Weights of a small encoder-decoder audio transcriber.
Model: 5.11M parameters, encoder widths [192].
Training: nadamw at rate 0.00081, 9300 steps, batches of 128.
Data: trained on short read English sentences (LibriTTS-R), 45.7 epochs.
Rows from block 7 of the audio encoder of a small encoder-decoder audio transcriber, named by matrix and row number. Each number is 128 + 32 x the weight over its row's rms, rounded and kept within 0 to 255. All counts start at 0. Numbers have three digits each.
After each channel's rows are labels from the 100 clips, of 14976, where the channel reaches its highest value: "loudest band" is the band of the loudest frequency at the time of the peak. Only what is clearly more common there than usual is listed. The data: short read English sentences (LibriTTS-R). In brackets: how many of the 100.
# c30: last pointwise conv (encoder.blocks.7.c3.0.weight, 192x192x1), inputs 96-191

c30.137:160137055143132103111114122074176121087093106097115060137105103157141088179135116141101094147121086151136124192103150125132157073107136111140104101137097118191176114086146112141172130104165168137114086255134165116140147119154150145086173153085110146083131212149123067105038146119176172092
loudest band: 4000 to 8000 Hz (29)

c30.117:092075151154089195197136077166117114136120107112127165200159132124104118135151126120127085133110118131148137118146170194160116103119121161122105128161093123119085169105117122091119113164137131180131119096121120143057064098143089154185101110090130159117164175096091093099151108127075105204
loudest band: 2000 to 4000 Hz (40); 4000 to 8000 Hz (30)

c30.17:117130163101111122202144153118166126061121126069149113115127129150165094220124149117085110096135137120113058144110144164139144095111159069113114108143119113116178099093063144074164113144166133109157132149108096128137117133126083194145069123117128190139110090108147131131171035139064139147
loudest band: 250 to 500 Hz (42)

c30.76:147103180097148147080113182198095143185109139167141119172072150128142128119151116091069081200108207130140185042077118102115130131116097129109136098134146093091134152081081133131105124138091140121089107122081147126155117044079129099133115105113163137113118138106145217113138155131080093156
loudest band: 250 to 500 Hz (38)

c30.129:089114116160131148176189108140107137163108122133130136155185118107166143136158142113129150176178206097132089108127174095149080143122199137133108178176126121138165095091153172080107098175155173187172109122099176085157118094117083166164146133110175117155096150207196078093102100071178213156
loudest band: 500 to 1000 Hz (32)

c30.128:144108100165131138156140128142137164119115127094124126133121085102197094114148120100085182150026129099143112106127159134118068157086127160130090180104106138127099163148116100113174122156081115116169143089067112091145076102135147087156125150146116105126176109146145166114140136145064108113
loudest band: 500 to 1000 Hz (37)

c30.2:123098113106087139120074083152104129065133133121118163120158183106178154158129145154083108080137134136132171095115160119129110118143184164146167083111070168111120174112092107169112125145154154119138146061122122129152124094142062074156166156137166108067129137129166125190080092173110158056
loudest band: 4000 to 8000 Hz (86)

c30.134:140091094118134134151107113140132120107136140074125093144154163131113169153095152114130120115099152039116135128174060156151132110155085070152116124135183179189180095137050078181172106122189146093135079090092129098121161150117069152124106093109174155082138099125101107172123151133121063145
loudest band: 250 to 500 Hz (31)

c30.52:116126157158082145101103121119149111061126087137087142098149159142182060115089142115140255176097107134126151068114096133120122094131133111134108183127119073161105125115104175083158142114044127101182068186134150109134187113104098079141151096094139114162119131154131174146134075134190156108
loudest band: 500 to 1000 Hz (35)

c30.147:086144136120122078123098157165084141110131126154114153174165166149197131149118188101106098063111143094131126128105111152164158130115145135198146059115141078113167154120178184101118183148112109100123124176133089153132137186119075111112139091154133105071097131236144123146147140121139162074
loudest band: 4000 to 8000 Hz (54)

c30.75:119133164143119140137149099138120150140078129121154134114151107143084084135174174123128138145122166105145131188171163118074101148154118081154163086144114145142196122171108128141127044122082093142171122104178167105082156167063096100072107090098157129172119099142221180126102135130158131086
loudest band: 1000 to 2000 Hz (40)

c30.56:110116142119089094134155119120058143107118140112180154143118095157132077145104083143135091146098134086118106197134105107156126099147124129126099144172150191072099120114085117134125141102141158188123110124104116112158095125124116142162139094146089129161152079143130116112167104098096102134
loudest band: 1000 to 2000 Hz (43)

c30.40:103133115148152090180093084144087134077078089116145182133134170077145047076118139142120119097125086104088130099079088091191118097125115178105186149085089163136102121099145126101142133157117096129177162144145048126190125110126123129114149102118134132154123114095185187080164117136159160126
loudest band: 500 to 1000 Hz (37)

c30.10:104119130148158128121081119132073130113147137129109175126120155120179166128180129105096136100105162129112087081201123146108094139091181082119137151128080145082099156137136081112102144142134167123165117199056151128119107075097134104144177106224145063113138094115119138141153109186088167088
loudest band: 500 to 1000 Hz (40); 1000 to 2000 Hz (31)

c30.90:138111136139118122121119141167089088152138133147118102134133144076090139091157144121120118137109129119110145118118152144148146164158179117081143126113132117125132184099113177096171104065134192082152147077132149197099118145159121089126120181153068212090114132153062071119113171073116078129
loudest band: 4000 to 8000 Hz (89)

c30.58:099119101101085186097116099123120134074105141140121069136098135128171134088116182088105156103118100133169152109121098125131096127095156079127104154183149145155105198063137110139205094092096163093105154179165124107164131137164139114163214148060121063160110127086119097097133141136140169151
loudest band: 4000 to 8000 Hz (33); 2000 to 4000 Hz (28)

c30.174:088152157139097110141139098136134171071045104108122162110159198124156108165072102071052159161101146147134133148127105072079132205133085128147145154148115078113114042103115090142141124155121095105113088107165137106140125164120102104097168098132172120146088078090158192132166092211148138126
loudest band: 500 to 1000 Hz (26)

c30.109:109141124100110082110131125138151155074098163088144172112135074122154161078017096133086088091106120081107139123130122121103125119117095135144138035134136106159172107115123121174160083104130143102087142144088153163079207098115135094150158140094142112127133132141049115173127116118144084153
loudest band: 4000 to 8000 Hz (28)

c30.104:135123147151144139114124123150172106139087127141107159129142146107176168110154146173141163155122146160158234122204079161077151137124113109103089163086146164138116160071162164152127099204167129144134130141120104168140196068123131104130113201118134109132133142187111134120144165166122097124
loudest band: 4000 to 8000 Hz (35)

c30.168:091142134161119108187140153124108174111092101097129127154127203166125119121089094094117145108172113120083039167133071113106111201109101134102120090158172084152053087111100128110124144096128173123114126089123101149119103163144133123082105124089091111119131098135105087068156161136116122104
loudest band: 1000 to 2000 Hz (56)

c30.36:060186142125121102139134126143116157147126170088093129129152113105059140120131109115120185132152162191133116187104157158123134155116157118168109093116112113130081103147137105123182137064144109154118123111084149098100114095089113085157134118170100088147143083161099117171131108191148132079
loudest band: 500 to 1000 Hz (37); 250 to 500 Hz (36)