Weights of a small encoder-decoder audio transcriber.
Model: 5.11M parameters, log mel input, encoder activation elu, encoder widths [192], decoder width 256, decoder layers 7, decoder norm layernorm, decoder activation gelu.
Training: nadamw at rate 0.00081, 9300 steps, batches of 128.
Data: trained on short read English sentences (LibriTTS-R), 26041 training examples, 45.7 epochs.
Rows from block 7 of the audio encoder of a small encoder-decoder audio transcriber, named by matrix and row number. Each number is 128 + 32 x the weight over its row's rms, rounded and kept within 0 to 255. All counts start at 0. Numbers have three digits each. After the name is the row's rms in percent of the matrix's.
Before each channel's rows are labels from the 100 clips, of 14976, where the channel reaches its highest value: "responds to" is what is common among them. Only what is clearly more common there than usual is listed. The data: short read English sentences (LibriTTS-R).
# c30: last pointwise conv (encoder.blocks.7.c3.0.weight, 192x192x1), inputs 0-95

responds to: the word "not"
c30.139 098:160103133114109169063145108117066127134138081090123077088074147138145174135155088122045126116108143159068109111148079066138136089116115127135108139053079133196111155146115085113119103147168114138098149164055099148220153111122135140117120131179100105162105141144165101137139177136101133141

responds to: voice: male; the word "was"
c30.189 101:130138140174147137022101148127152164145134171070101155078155135129087026130187132095175128171160167142197083154155159119155128121180095127146085143096110132107163114101146105129175090164133084103144155174141146184096170111117073122113127173110100068105153054113161154121100153129122097158

responds to: the word "be"; the word "to"
c30.8 099:172104082144136098172152069130142062174135144137082088145150109108161169143099145128127145113167116135147112108076105132157106150091129123153157094168110067117119176196134114091121142107076131088090104154165054136130139165083109071097148126115153108070165138158123117150116117143149143141

responds to: the word "to"
c30.9 097:145235121218124101182099120158104139123147128218098109167142063102053103113102128121134130141116150134186152163171088153105152110192100135125096129110099094117086162145136100203110115119071136105131102136155109094093120146109121097148127165120115081071169173127081137108090145137143089116

responds to: the word "me"
c30.181 101:119090135089108125132111128080088100084120102117139083121139121070136092160101213095151110098094152093106180140208087109152168167136121093110122180137140110129140163155157121103127094103173136137104111163179065124118114139089078109162147082154210129107110074130121123151156154130148130136

responds to: the word "the"
c30.115 098:143172100211156140158048111117137135102115144071144143107143133077122149190143118077147163105159107164050144101180158129206110123115091105197142135121141154126138199138166147102111146130113108160110143119124093117123140111144138166127137144072107132139151072104182152119061128132179125124

responds to: the word "was"
c30.39 099:170145135124148140093171106095175140170103149092136136140105166140164127091080092115106109153151129140051123104141160106205116133167134141174154100152130153123154107152127140050119134147121162204255138116129150147050195121135114096167158073118131106121173170121138102167122083147085109111

responds to: the word "was"
c30.110 102:113141180162079119034087077145087125123146100107056168103073089139125171093088102077093122160106168169103112120153147128153104172117176115109087081110198128126143134130048104094146156139160169129144134101113085138115136091140141116113096111070129134135115125166097153173179152146135119130

responds to: the word "said"
c30.14 106:097126142079158083144151123127102133134108116086167113132140123119045100138141132116151165096094144101151128144133100095082135136135115103187109162150102055116102144116111135149145158134118093211119167110147185125147127190176111154119137141120078142176150136145120130105059165124091140117

responds to: the word "he"; the word "said"
c30.95 094:084045222118110087123137095064090062117121126139084098094152137090069155153155129084166123077100079146160132106125156136143165117114113175154142121121079116170143161107155070141144157172107153119095126112125079133117147094079100148168161141159172123137084129115145133135109145111077117167

responds to: the word "the"; the word "of"
c30.130 102:126173099142144085137109137095129142148116149195116107160145141134140134156156157170104100144139152122112147121150137122061136118086156104090142123120096129063141090121202157177128120153139068103104200134079175117172066130139149138076108130139134146168126139101184122051174094141099113124

responds to: the word "of"
c30.26 093:129195125150141082202141148157160089125105132144155088120149116085160164131085131103145178152153117141101099133114109148198112132105114152087167110158189149074087150099149091116119136127119123161147142148067148179109108131099162082136109113106135158099149152131142136112159142113099083155

responds to: the word "of"
c30.183 108:132171162085111054126162140113106139149136126128075110128132160128128174120113109122112176154177133123050173110171108132159100127120098104111119126165152102113124115093144164152143163205128149152169098092151152148132168129127072162086124108108155126161146122158144108143111163113165108053

responds to: the word "and"
c30.51 106:120147127128089107077160114084087138185066121114078135095063091076080130136137122121171116063096091095105114132110131150157178121093119132182106142177119057150149143081142126156165133142113100141077155128146095100127134140090171117101108122115144143168116125167113128081102153130158119181

responds to: the word "no"
c30.116 110:117167118180116056184081165164126159168083113094129175177156141140154043141093155130136124143170075122143162100192125124094096178150114104123150189124136086080119095109165146184117151157054089112112160114118107134137145110097116089126044120167163147159191104060116129092125152152126100113

responds to: the word "of"
c30.172 105:104165143171121163127161093136155069081077067122161105121128115158158080133172130171164137117054075121139156139090133106047092164115107126125133157173136120146112118168135120126151067126148116117134074152115121163138107146131117179087191135098143091165119117131111028126175092122064095088

responds to: the word "for"
c30.12 101:230141108114173142068122170120138138165135139178134169180112175120106155124146123127083157165115142107205118114080106138133140194151136097094077158212151104131124143110098155142216153095107068126131155161166075173126141170132131096176150078141151063149116121149083077176130108150123138085

responds to: the word "to"
c30.35 102:192224140150127119103159097095097100136140150079144069104097126133091110152109073128169086085093161106054129109155084149096113159136114075137071099071108105156108089134115137170086163161127087165171119154082182105187116131143153130127161095137172098118086130146131129105148112150102120147

responds to: the word "now"
c30.170 100:093146144072134135060098127093114108154096118113131095097109144151133125158104158107116180129088120134075101127134097151123106139133099084079130121162117145136151143125177146119101141121115118075078178128195097073177135139102108191136089233184174118162167131120126108124124147172164142182

responds to: voice: male
c30.160 098:085116103149148084113116135130135127075150104172134039116145029059098112107042186094132137115124188196190139156199057098123081197165113114130086138087118064117131136150124124140142144130136133125140141133142124105119100142147155115080154130153142106127123093183066085100166101163135134130

responds to: the word "be"; the word "to"
c30.153 102:151079084045122112110131097144144118159172136129084100097126074154138157158152138161069123153147123087118179124105109121107181131092146088090113050216116119117163105137147142082121133097085134054133100154186040147068125169084120134120143113090125127134085158187158102107169141135073108163

responds to: the word "of"
c30.178 099:127172141139171155101151183163096129174118114137164050111109136140167151118097119089129125139126186076095180108067101109155099144118181106141111072166145087147143131149151133131113114113159184173099174110104144131148145119129139164168101161146128133101106094132161132119076166126165154139

responds to: the word "think"
c30.32 098:115160102164089117117148058131112114130131141164126208154099104102081126168189116151152146154171110071130132132090118113065191126120090135100156123153119123105153150144182149152151149121169156130114086120171105105136136140118082182052097126154142153204097187142109097091138118152200159148

responds to: the word "of"
c30.159 100:125102156153113086109148076136126097135126141131147093143141147120109106163150123119143103124077081147127169104114094109120078141103151126144074087133081118127168095173104132133144145119156112134075121110114099164130113106144124118090155110106136161173124116130112103132175188139081133075

responds to: text has "yes"
c30.173 100:132110166143134110136137138128126083135113116158101117148133158156135100103140154179138142166121129130140129117139114141145110123099152108146096058216151101103089127131150112127138109140079056182128175174150106125175071174148095108165155083195158129142124178069112123118108116136110094064

responds to: voice: male
c30.176 113:121111150170120113097149132062094156125128149057073115116208117137055134116168109041166134114101109120153084141110165057114255192150182146119126183124135122138162170116116113135149150128092135131099125126122112141120127102099078167118159129104185115112116173169153134191163152110034113103

responds to: the word "the"
c30.6 098:170091139121157128139140180135158092125131141113089109120176114154142151234096137120146084130099119141124166126061082121149159176127140139141157188085088058093147101136104147156116124086095155056090126129145110152120083159133114139099167083128180100090073086109145174133113162168164187114

responds to: the word "i"
c30.11 098:123147144142106110141104168141120145129110149147128117109129107104092171138109136120149108104126098127142130124096093158129147139121140127127138190068191036060077083076162094088164103076084150189191086141108164092131124181098095067122141069115152206138112102139169089156073139097111114089

responds to: the word "all"
c30.126 098:118101157160144111131156092120093135174112113140109167152087143114085173118137161138100147112160079128152146127143133134099134093147116210119080188114130107187093100107178152139114103097099138120100103069090122085121123161122161173139154197099128138140083095175168181123099120097136125129

responds to: the word "the"; the word "in"
c30.113 107:124133209179098093110126092121132104150179123147151137159110108150141133094167135137193070138085174133126181183089125107079142151123139093115129089155098161122122076139124119122137087144152143130116095183103152111141189107093108084114152090199180133124121149119118130135147122103137125041