{"encoder_norm": "batchnorm", "encoder_depths": [12], "encoder_stem": "single", "encoder_widths": [192], "fusion": "prefix", "label_smoothing": 0.1, "decoder_activation": "gelu", "decoder_parallel_block": false, "decoder_inner_norm": false, "init": "small_normal", "residual_init": "zero_last", "beta2": 0.999, "eps": 1e-08}
Rows from block 4 of the audio encoder, named by matrix and row number. Each number is 128 + 32 x the weight over its row's rms, rounded and kept within 0 to 255. All counts start at 0. Numbers have three digits each. After the name is the row's rms in percent of the matrix's.
# mid20: scale 3 width-3 conv, dilation 3 (encoder.blocks.4.mid.2.0.weight, 48x48x3), inputs 0-23, a 3 kernel for each
mid20.0 104:107134116137106136115130175172132184121121139083114077077098150161159133172155152082092139126108124175151110128107113130100077140119128117105119164116110107049099139132178094112119105129130135158109085128089152117157
mid20.1 098:110193117102176132160135098076121105142102165130147063112117145127136123134136120167157116185133144118073121110110121107193125143119131164167143142083155125142144128118098065107137121108140076138109165117095168115100
mid20.2 097:146133144130140177098112082054111106142133159150126150178109142093133129047121089087078116131134151211125130143171120092184127148161138071109130153064045075161105128125152139143209082115132143073093135129104110117127
mid20.3 096:133075123091093150113086112177194142108153170123118144149137154106107136164191118143108079135080105096116088146149130150136093093100131140135085132184112125123161134136187103198143173067086118121157147192128084141145
mid20.4 107:101155122141136074156121161149100145132122101096130094143082109114161109110140097096124068144182091113178105201067175139062142084140184127074122140130089158106094128129140105106155141116122133089117112125133152185120
mid20.5 099:138118140124082150126183151168129102130150143128175151116119081140089144087171168112131111171124135096148167098163123141071140140202169081148154111200119136125142114154110134137123105171102103138081147086141138133159
mid20.6 103:164112115136114125119113057161136123161146176111158085089067169106135138138141139096089084105120134165099092176122129101186160128125125105069162111164103148039117072114123128137149140063090149108120175101126153161130
mid20.7 103:143158134112128134175102138178121112144132142107120159129159147151219120182089127078122186110101164116104087129114111173171111131148154176165134117159115149152101073120153072096191144121126115121190126060108113095094
mid20.8 096:123193111151096153089202130143127096123080094211141128184161127111117091130096142159091158096096163156156184091129115165140170153200126081134082121116118126088155141100178131068167085135133115159148146113132105147148
mid20.9 101:154136085167103155141123073130087089157113106134159176161126118092072118115079086140136052116160116160176105114128184113126094112095165156066084124078142145122162142065135171061131148150106075181119199139131100119048
mid20.10 097:121089098159176100092138156109111149158127125147140091133133160221151147137062134111148135142072180125070092079097138114107149188140126131148110091125119106153148111153088180087117104072136136100042125131134113081100
mid20.11 097:128159191134183096138067153158108116187131090166138114143174157164124136091098162137164173182160090144102090113132154148095163095116090194157150096139157132130122106150080177146194144099130115110113059171177163134182
mid20.12 102:163045057139143129123122142145135107110112095144081120112108139123149168144110113097154169118116124108134172067093160108079159090097162146178082059138106079092144129112128122092144073119104119171128118119205170130112
mid20.13 101:046108088115151101096071137078088081131147125131159142107127114166124105151141147168162157150142146124107157069135130150084142094077166131135135146113179209127149155144070129069134161090110137113153074129166172109126
mid20.14 100:087080114138141129131152173147139133147138109083093104111165147120131152131108155172115101134142115155163139176154165036094103142120161143082136089076125123162126090131122193124089103139147057101109108156171094096086
mid20.15 099:141092103160127090067204067109151128093139111083128134131204092094157126156086142059110155109140119120149113140069123197159130078099158122120135106191111148149219098137162123159134078097112129144150131188139177110112
mid20.16 101:109086101108160054098094140078097123139115172156126114121128083145160100152164099152068215159132138116119105114127141145131159118167107059101096140116188180131087149125152235131148049143079088105150137057192138123116
mid20.17 096:146124140108128145095140081102149054085096152090107137102125176101144143106140111148176106158128107119133175089230147153092185155184183090140163131092113100075132112117101094120121099211107101149134202129103082184143
mid20.18 091:148090116099156109097163133140175157100164157112087080118197125119229107123101114103122154140095110159120091083041117145080111107085102135152102120090125132102149110112172098142154077075094169121131065145139159092112
mid20.19 102:145022113104152128140110174186166161128178123135121133116121174123131181116129115119078096096137146168136110111138124090111108154151191187110113097195076174128133110123118064100128150141143082145109117125108101105126
mid20.20 098:153101134137164100085142168164065139097178069106099126081118149077183139193121095118118162108106085092155111115179115137230125073143139156114117111121133119160206144154143142114180112112130126135149125118145141079176
mid20.21 098:117115148114113150100100123095140150107088144120125140122197113130145147149054145127194138109092137154090126159174084128180164130117169136121167141102181117130177106182145131132111108214132126143171113192132166126110
mid20.22 104:070104150137107130109099094096106129091138160121152155133148148134148104124193099088131093122102123178153063099186067115188113094156140156164165126147127176124136127057126152168174159145110081095108127107192111131137
mid20.23 101:100133101105084154135089137114117138115134117115119110146158133158106166133116129150122076145145161162148114142104091131144144144195176080148103136158116176143093148066157179062151164063122136104131132143076132209087
mid20.24 095:123037103181104145169179099127103116156114144139139128066097087111168132160126164100140162137138113150115124097171092115185124131084137110126134145128120115125129054131104116100139139126100128113153111138116133081179
mid20.25 100:145118126110155133104117113145193069099067155139120106131198042147131091200168150191176112116069110157144114179161126139102142161060161162103126167150148154149148148140122105117102129197121161088142125161118119089153
mid20.26 101:131138129085098164122092166126104105162176112159116077129121167132028135117205131159110149118044158092138129119123109136163142128070130110033156128180207124165145107115089170140116152087119133135125145131121104161134
mid20.27 105:114170146165091115148146189124140123132125128125175156166148142166106146100104169114092176155148146151097058107130127090143081107193121133179098095066109109062108099124121091161130126107138129169169088133175115137133
mid20.28 105:155159137103132124116121172097212104139103168118080170116160083107125147131091138123147065129180137109119179083125129136157090138094150124099111139141168139101083120108122094139095116201193160148086144107159151102157
mid20.29 093:109088123126122106132125119090156146136136117184112129156116142152157114126133121140141126164149105123124144123159157118110174104110166112106149127080148116182124137091123103149143138156147133210126110126127120143141
mid20.30 097:074107171176088116153143131113116125134095104174112113166120169130114143141061123129150122128173122148095053112130113126103134158108095140096120072060143132139118082086092147117144132105127120159168089112120065091167
mid20.31 100:116125159168067079103189077153113120149160206083097136080196120134133127155076132120096123069109156133120144146132083092163141137142156160210095142051117139156050128111145103066088116116153099103085123134094140114134
mid20.32 100:174042165109077105119064172124157136107134135131107106139170098118095115123105155109081103140139117115147146132074198152137168137073120120091107094108120159097154153157174110162171091075133124151202201170140164170124
mid20.33 102:195165161101171065079205085117101136119033127055078159108114091108077118071091146172089115171106130125128128134140177097160146151141199094129130145127138178139155175179153120155105108160117135158168137132090108118105
mid20.34 097:117126130144169130134171145048198088123169084108135107109163116077137138102086139121074137166177113146183081136065114139083115109104146188104128108139146193107155156146118094148111095163077109181125116125124136118156
mid20.35 104:055156112164153065118135156103097131140153123084091151178117125185163133145114179106138117086172141133119133152052138122105082176104129149102152137159079112116106091104083135107090145174182058149093127097167080112167
mid20.36 102:098085101125150081125162197105136167150060137161159084160121117114112147168106149085168121111121137157119112124145164150160142152171143093070131095191131154107164086110124175176092077133128122171124179141103120129117
mid20.37 105:088057150130125174148119158117098158124171158109145139060123170145137103088138170137136089164096165077098066107156124169152143142096126179134150097154076105152130083083117056076120110089178111120139150142110168152133
mid20.38 104:148147118096088104166077083205164138145109055137145079090160090121121130172060167050086122147175102113127130102184169117092149132095085175147133145093169120114117151114087109096146128166162200136180128151112152105139
mid20.39 102:171084086104128105240076174166140142168110130127109134163075173110128135124118131109159114147105135154074140121150124083103152116118147131145131167162178097144155077161108094096133147132130118118175124102135145155142
mid20.40 097:121076111146094170162093084189172134133123121115136138155101140140251156134108136108093124132119117157160122133222091122134063140120106133156150127016163108154159135126069099055121181148109107077130120132078114180124
mid20.41 096:142129131133152134149146133136089118133169158102102089100184139114142093119117089154127136181155113124109133132101163112149096102067093099147128168103097174116126099152139136066112163090056129122149110121052147057093
mid20.42 097:120233117115176164104130100112095128140143147129147113099152161161141158123113145140164111184166155112100080110048156177141192095112131079136149130104107130124102126109118128068139095122091145123091121109126110107124
mid20.43 104:075112123096163165158133160149099128084132142083106102139091159133163138102143111108092187125143097081102085072098111115133087188109148149184118163141124060170084097123135047092086093160121134129120095115110074071102
mid20.44 101:113157121153130136123165174087129146169105089153185128119131090124167144132143120125162158173056126131102098119157079127163104106162160099195111106137177124126169105129133149144174089162085079138090168159096118156105
mid20.45 098:156107112130173180139094139107118121145201108113160096132121134108081192124160110112098135112190117093160147123017095104141130137089138138083145101151120048098164090109129120160136131096129142127146110123137127164122
mid20.46 106:159072120111107062121050100112161112101130100137131109162057170051126115109154109136098130132086151139106109146094133099141079121112133137211117117112060170131109135142135155117101157154143121172154144123138101155175
mid20.47 097:155092123128125121132155127121117144088171136139092137122151104102127054152205076152122105114141111136152117156101146114174117087172072139106147097122091140124183144136124131120167125059098132145151122120173112119095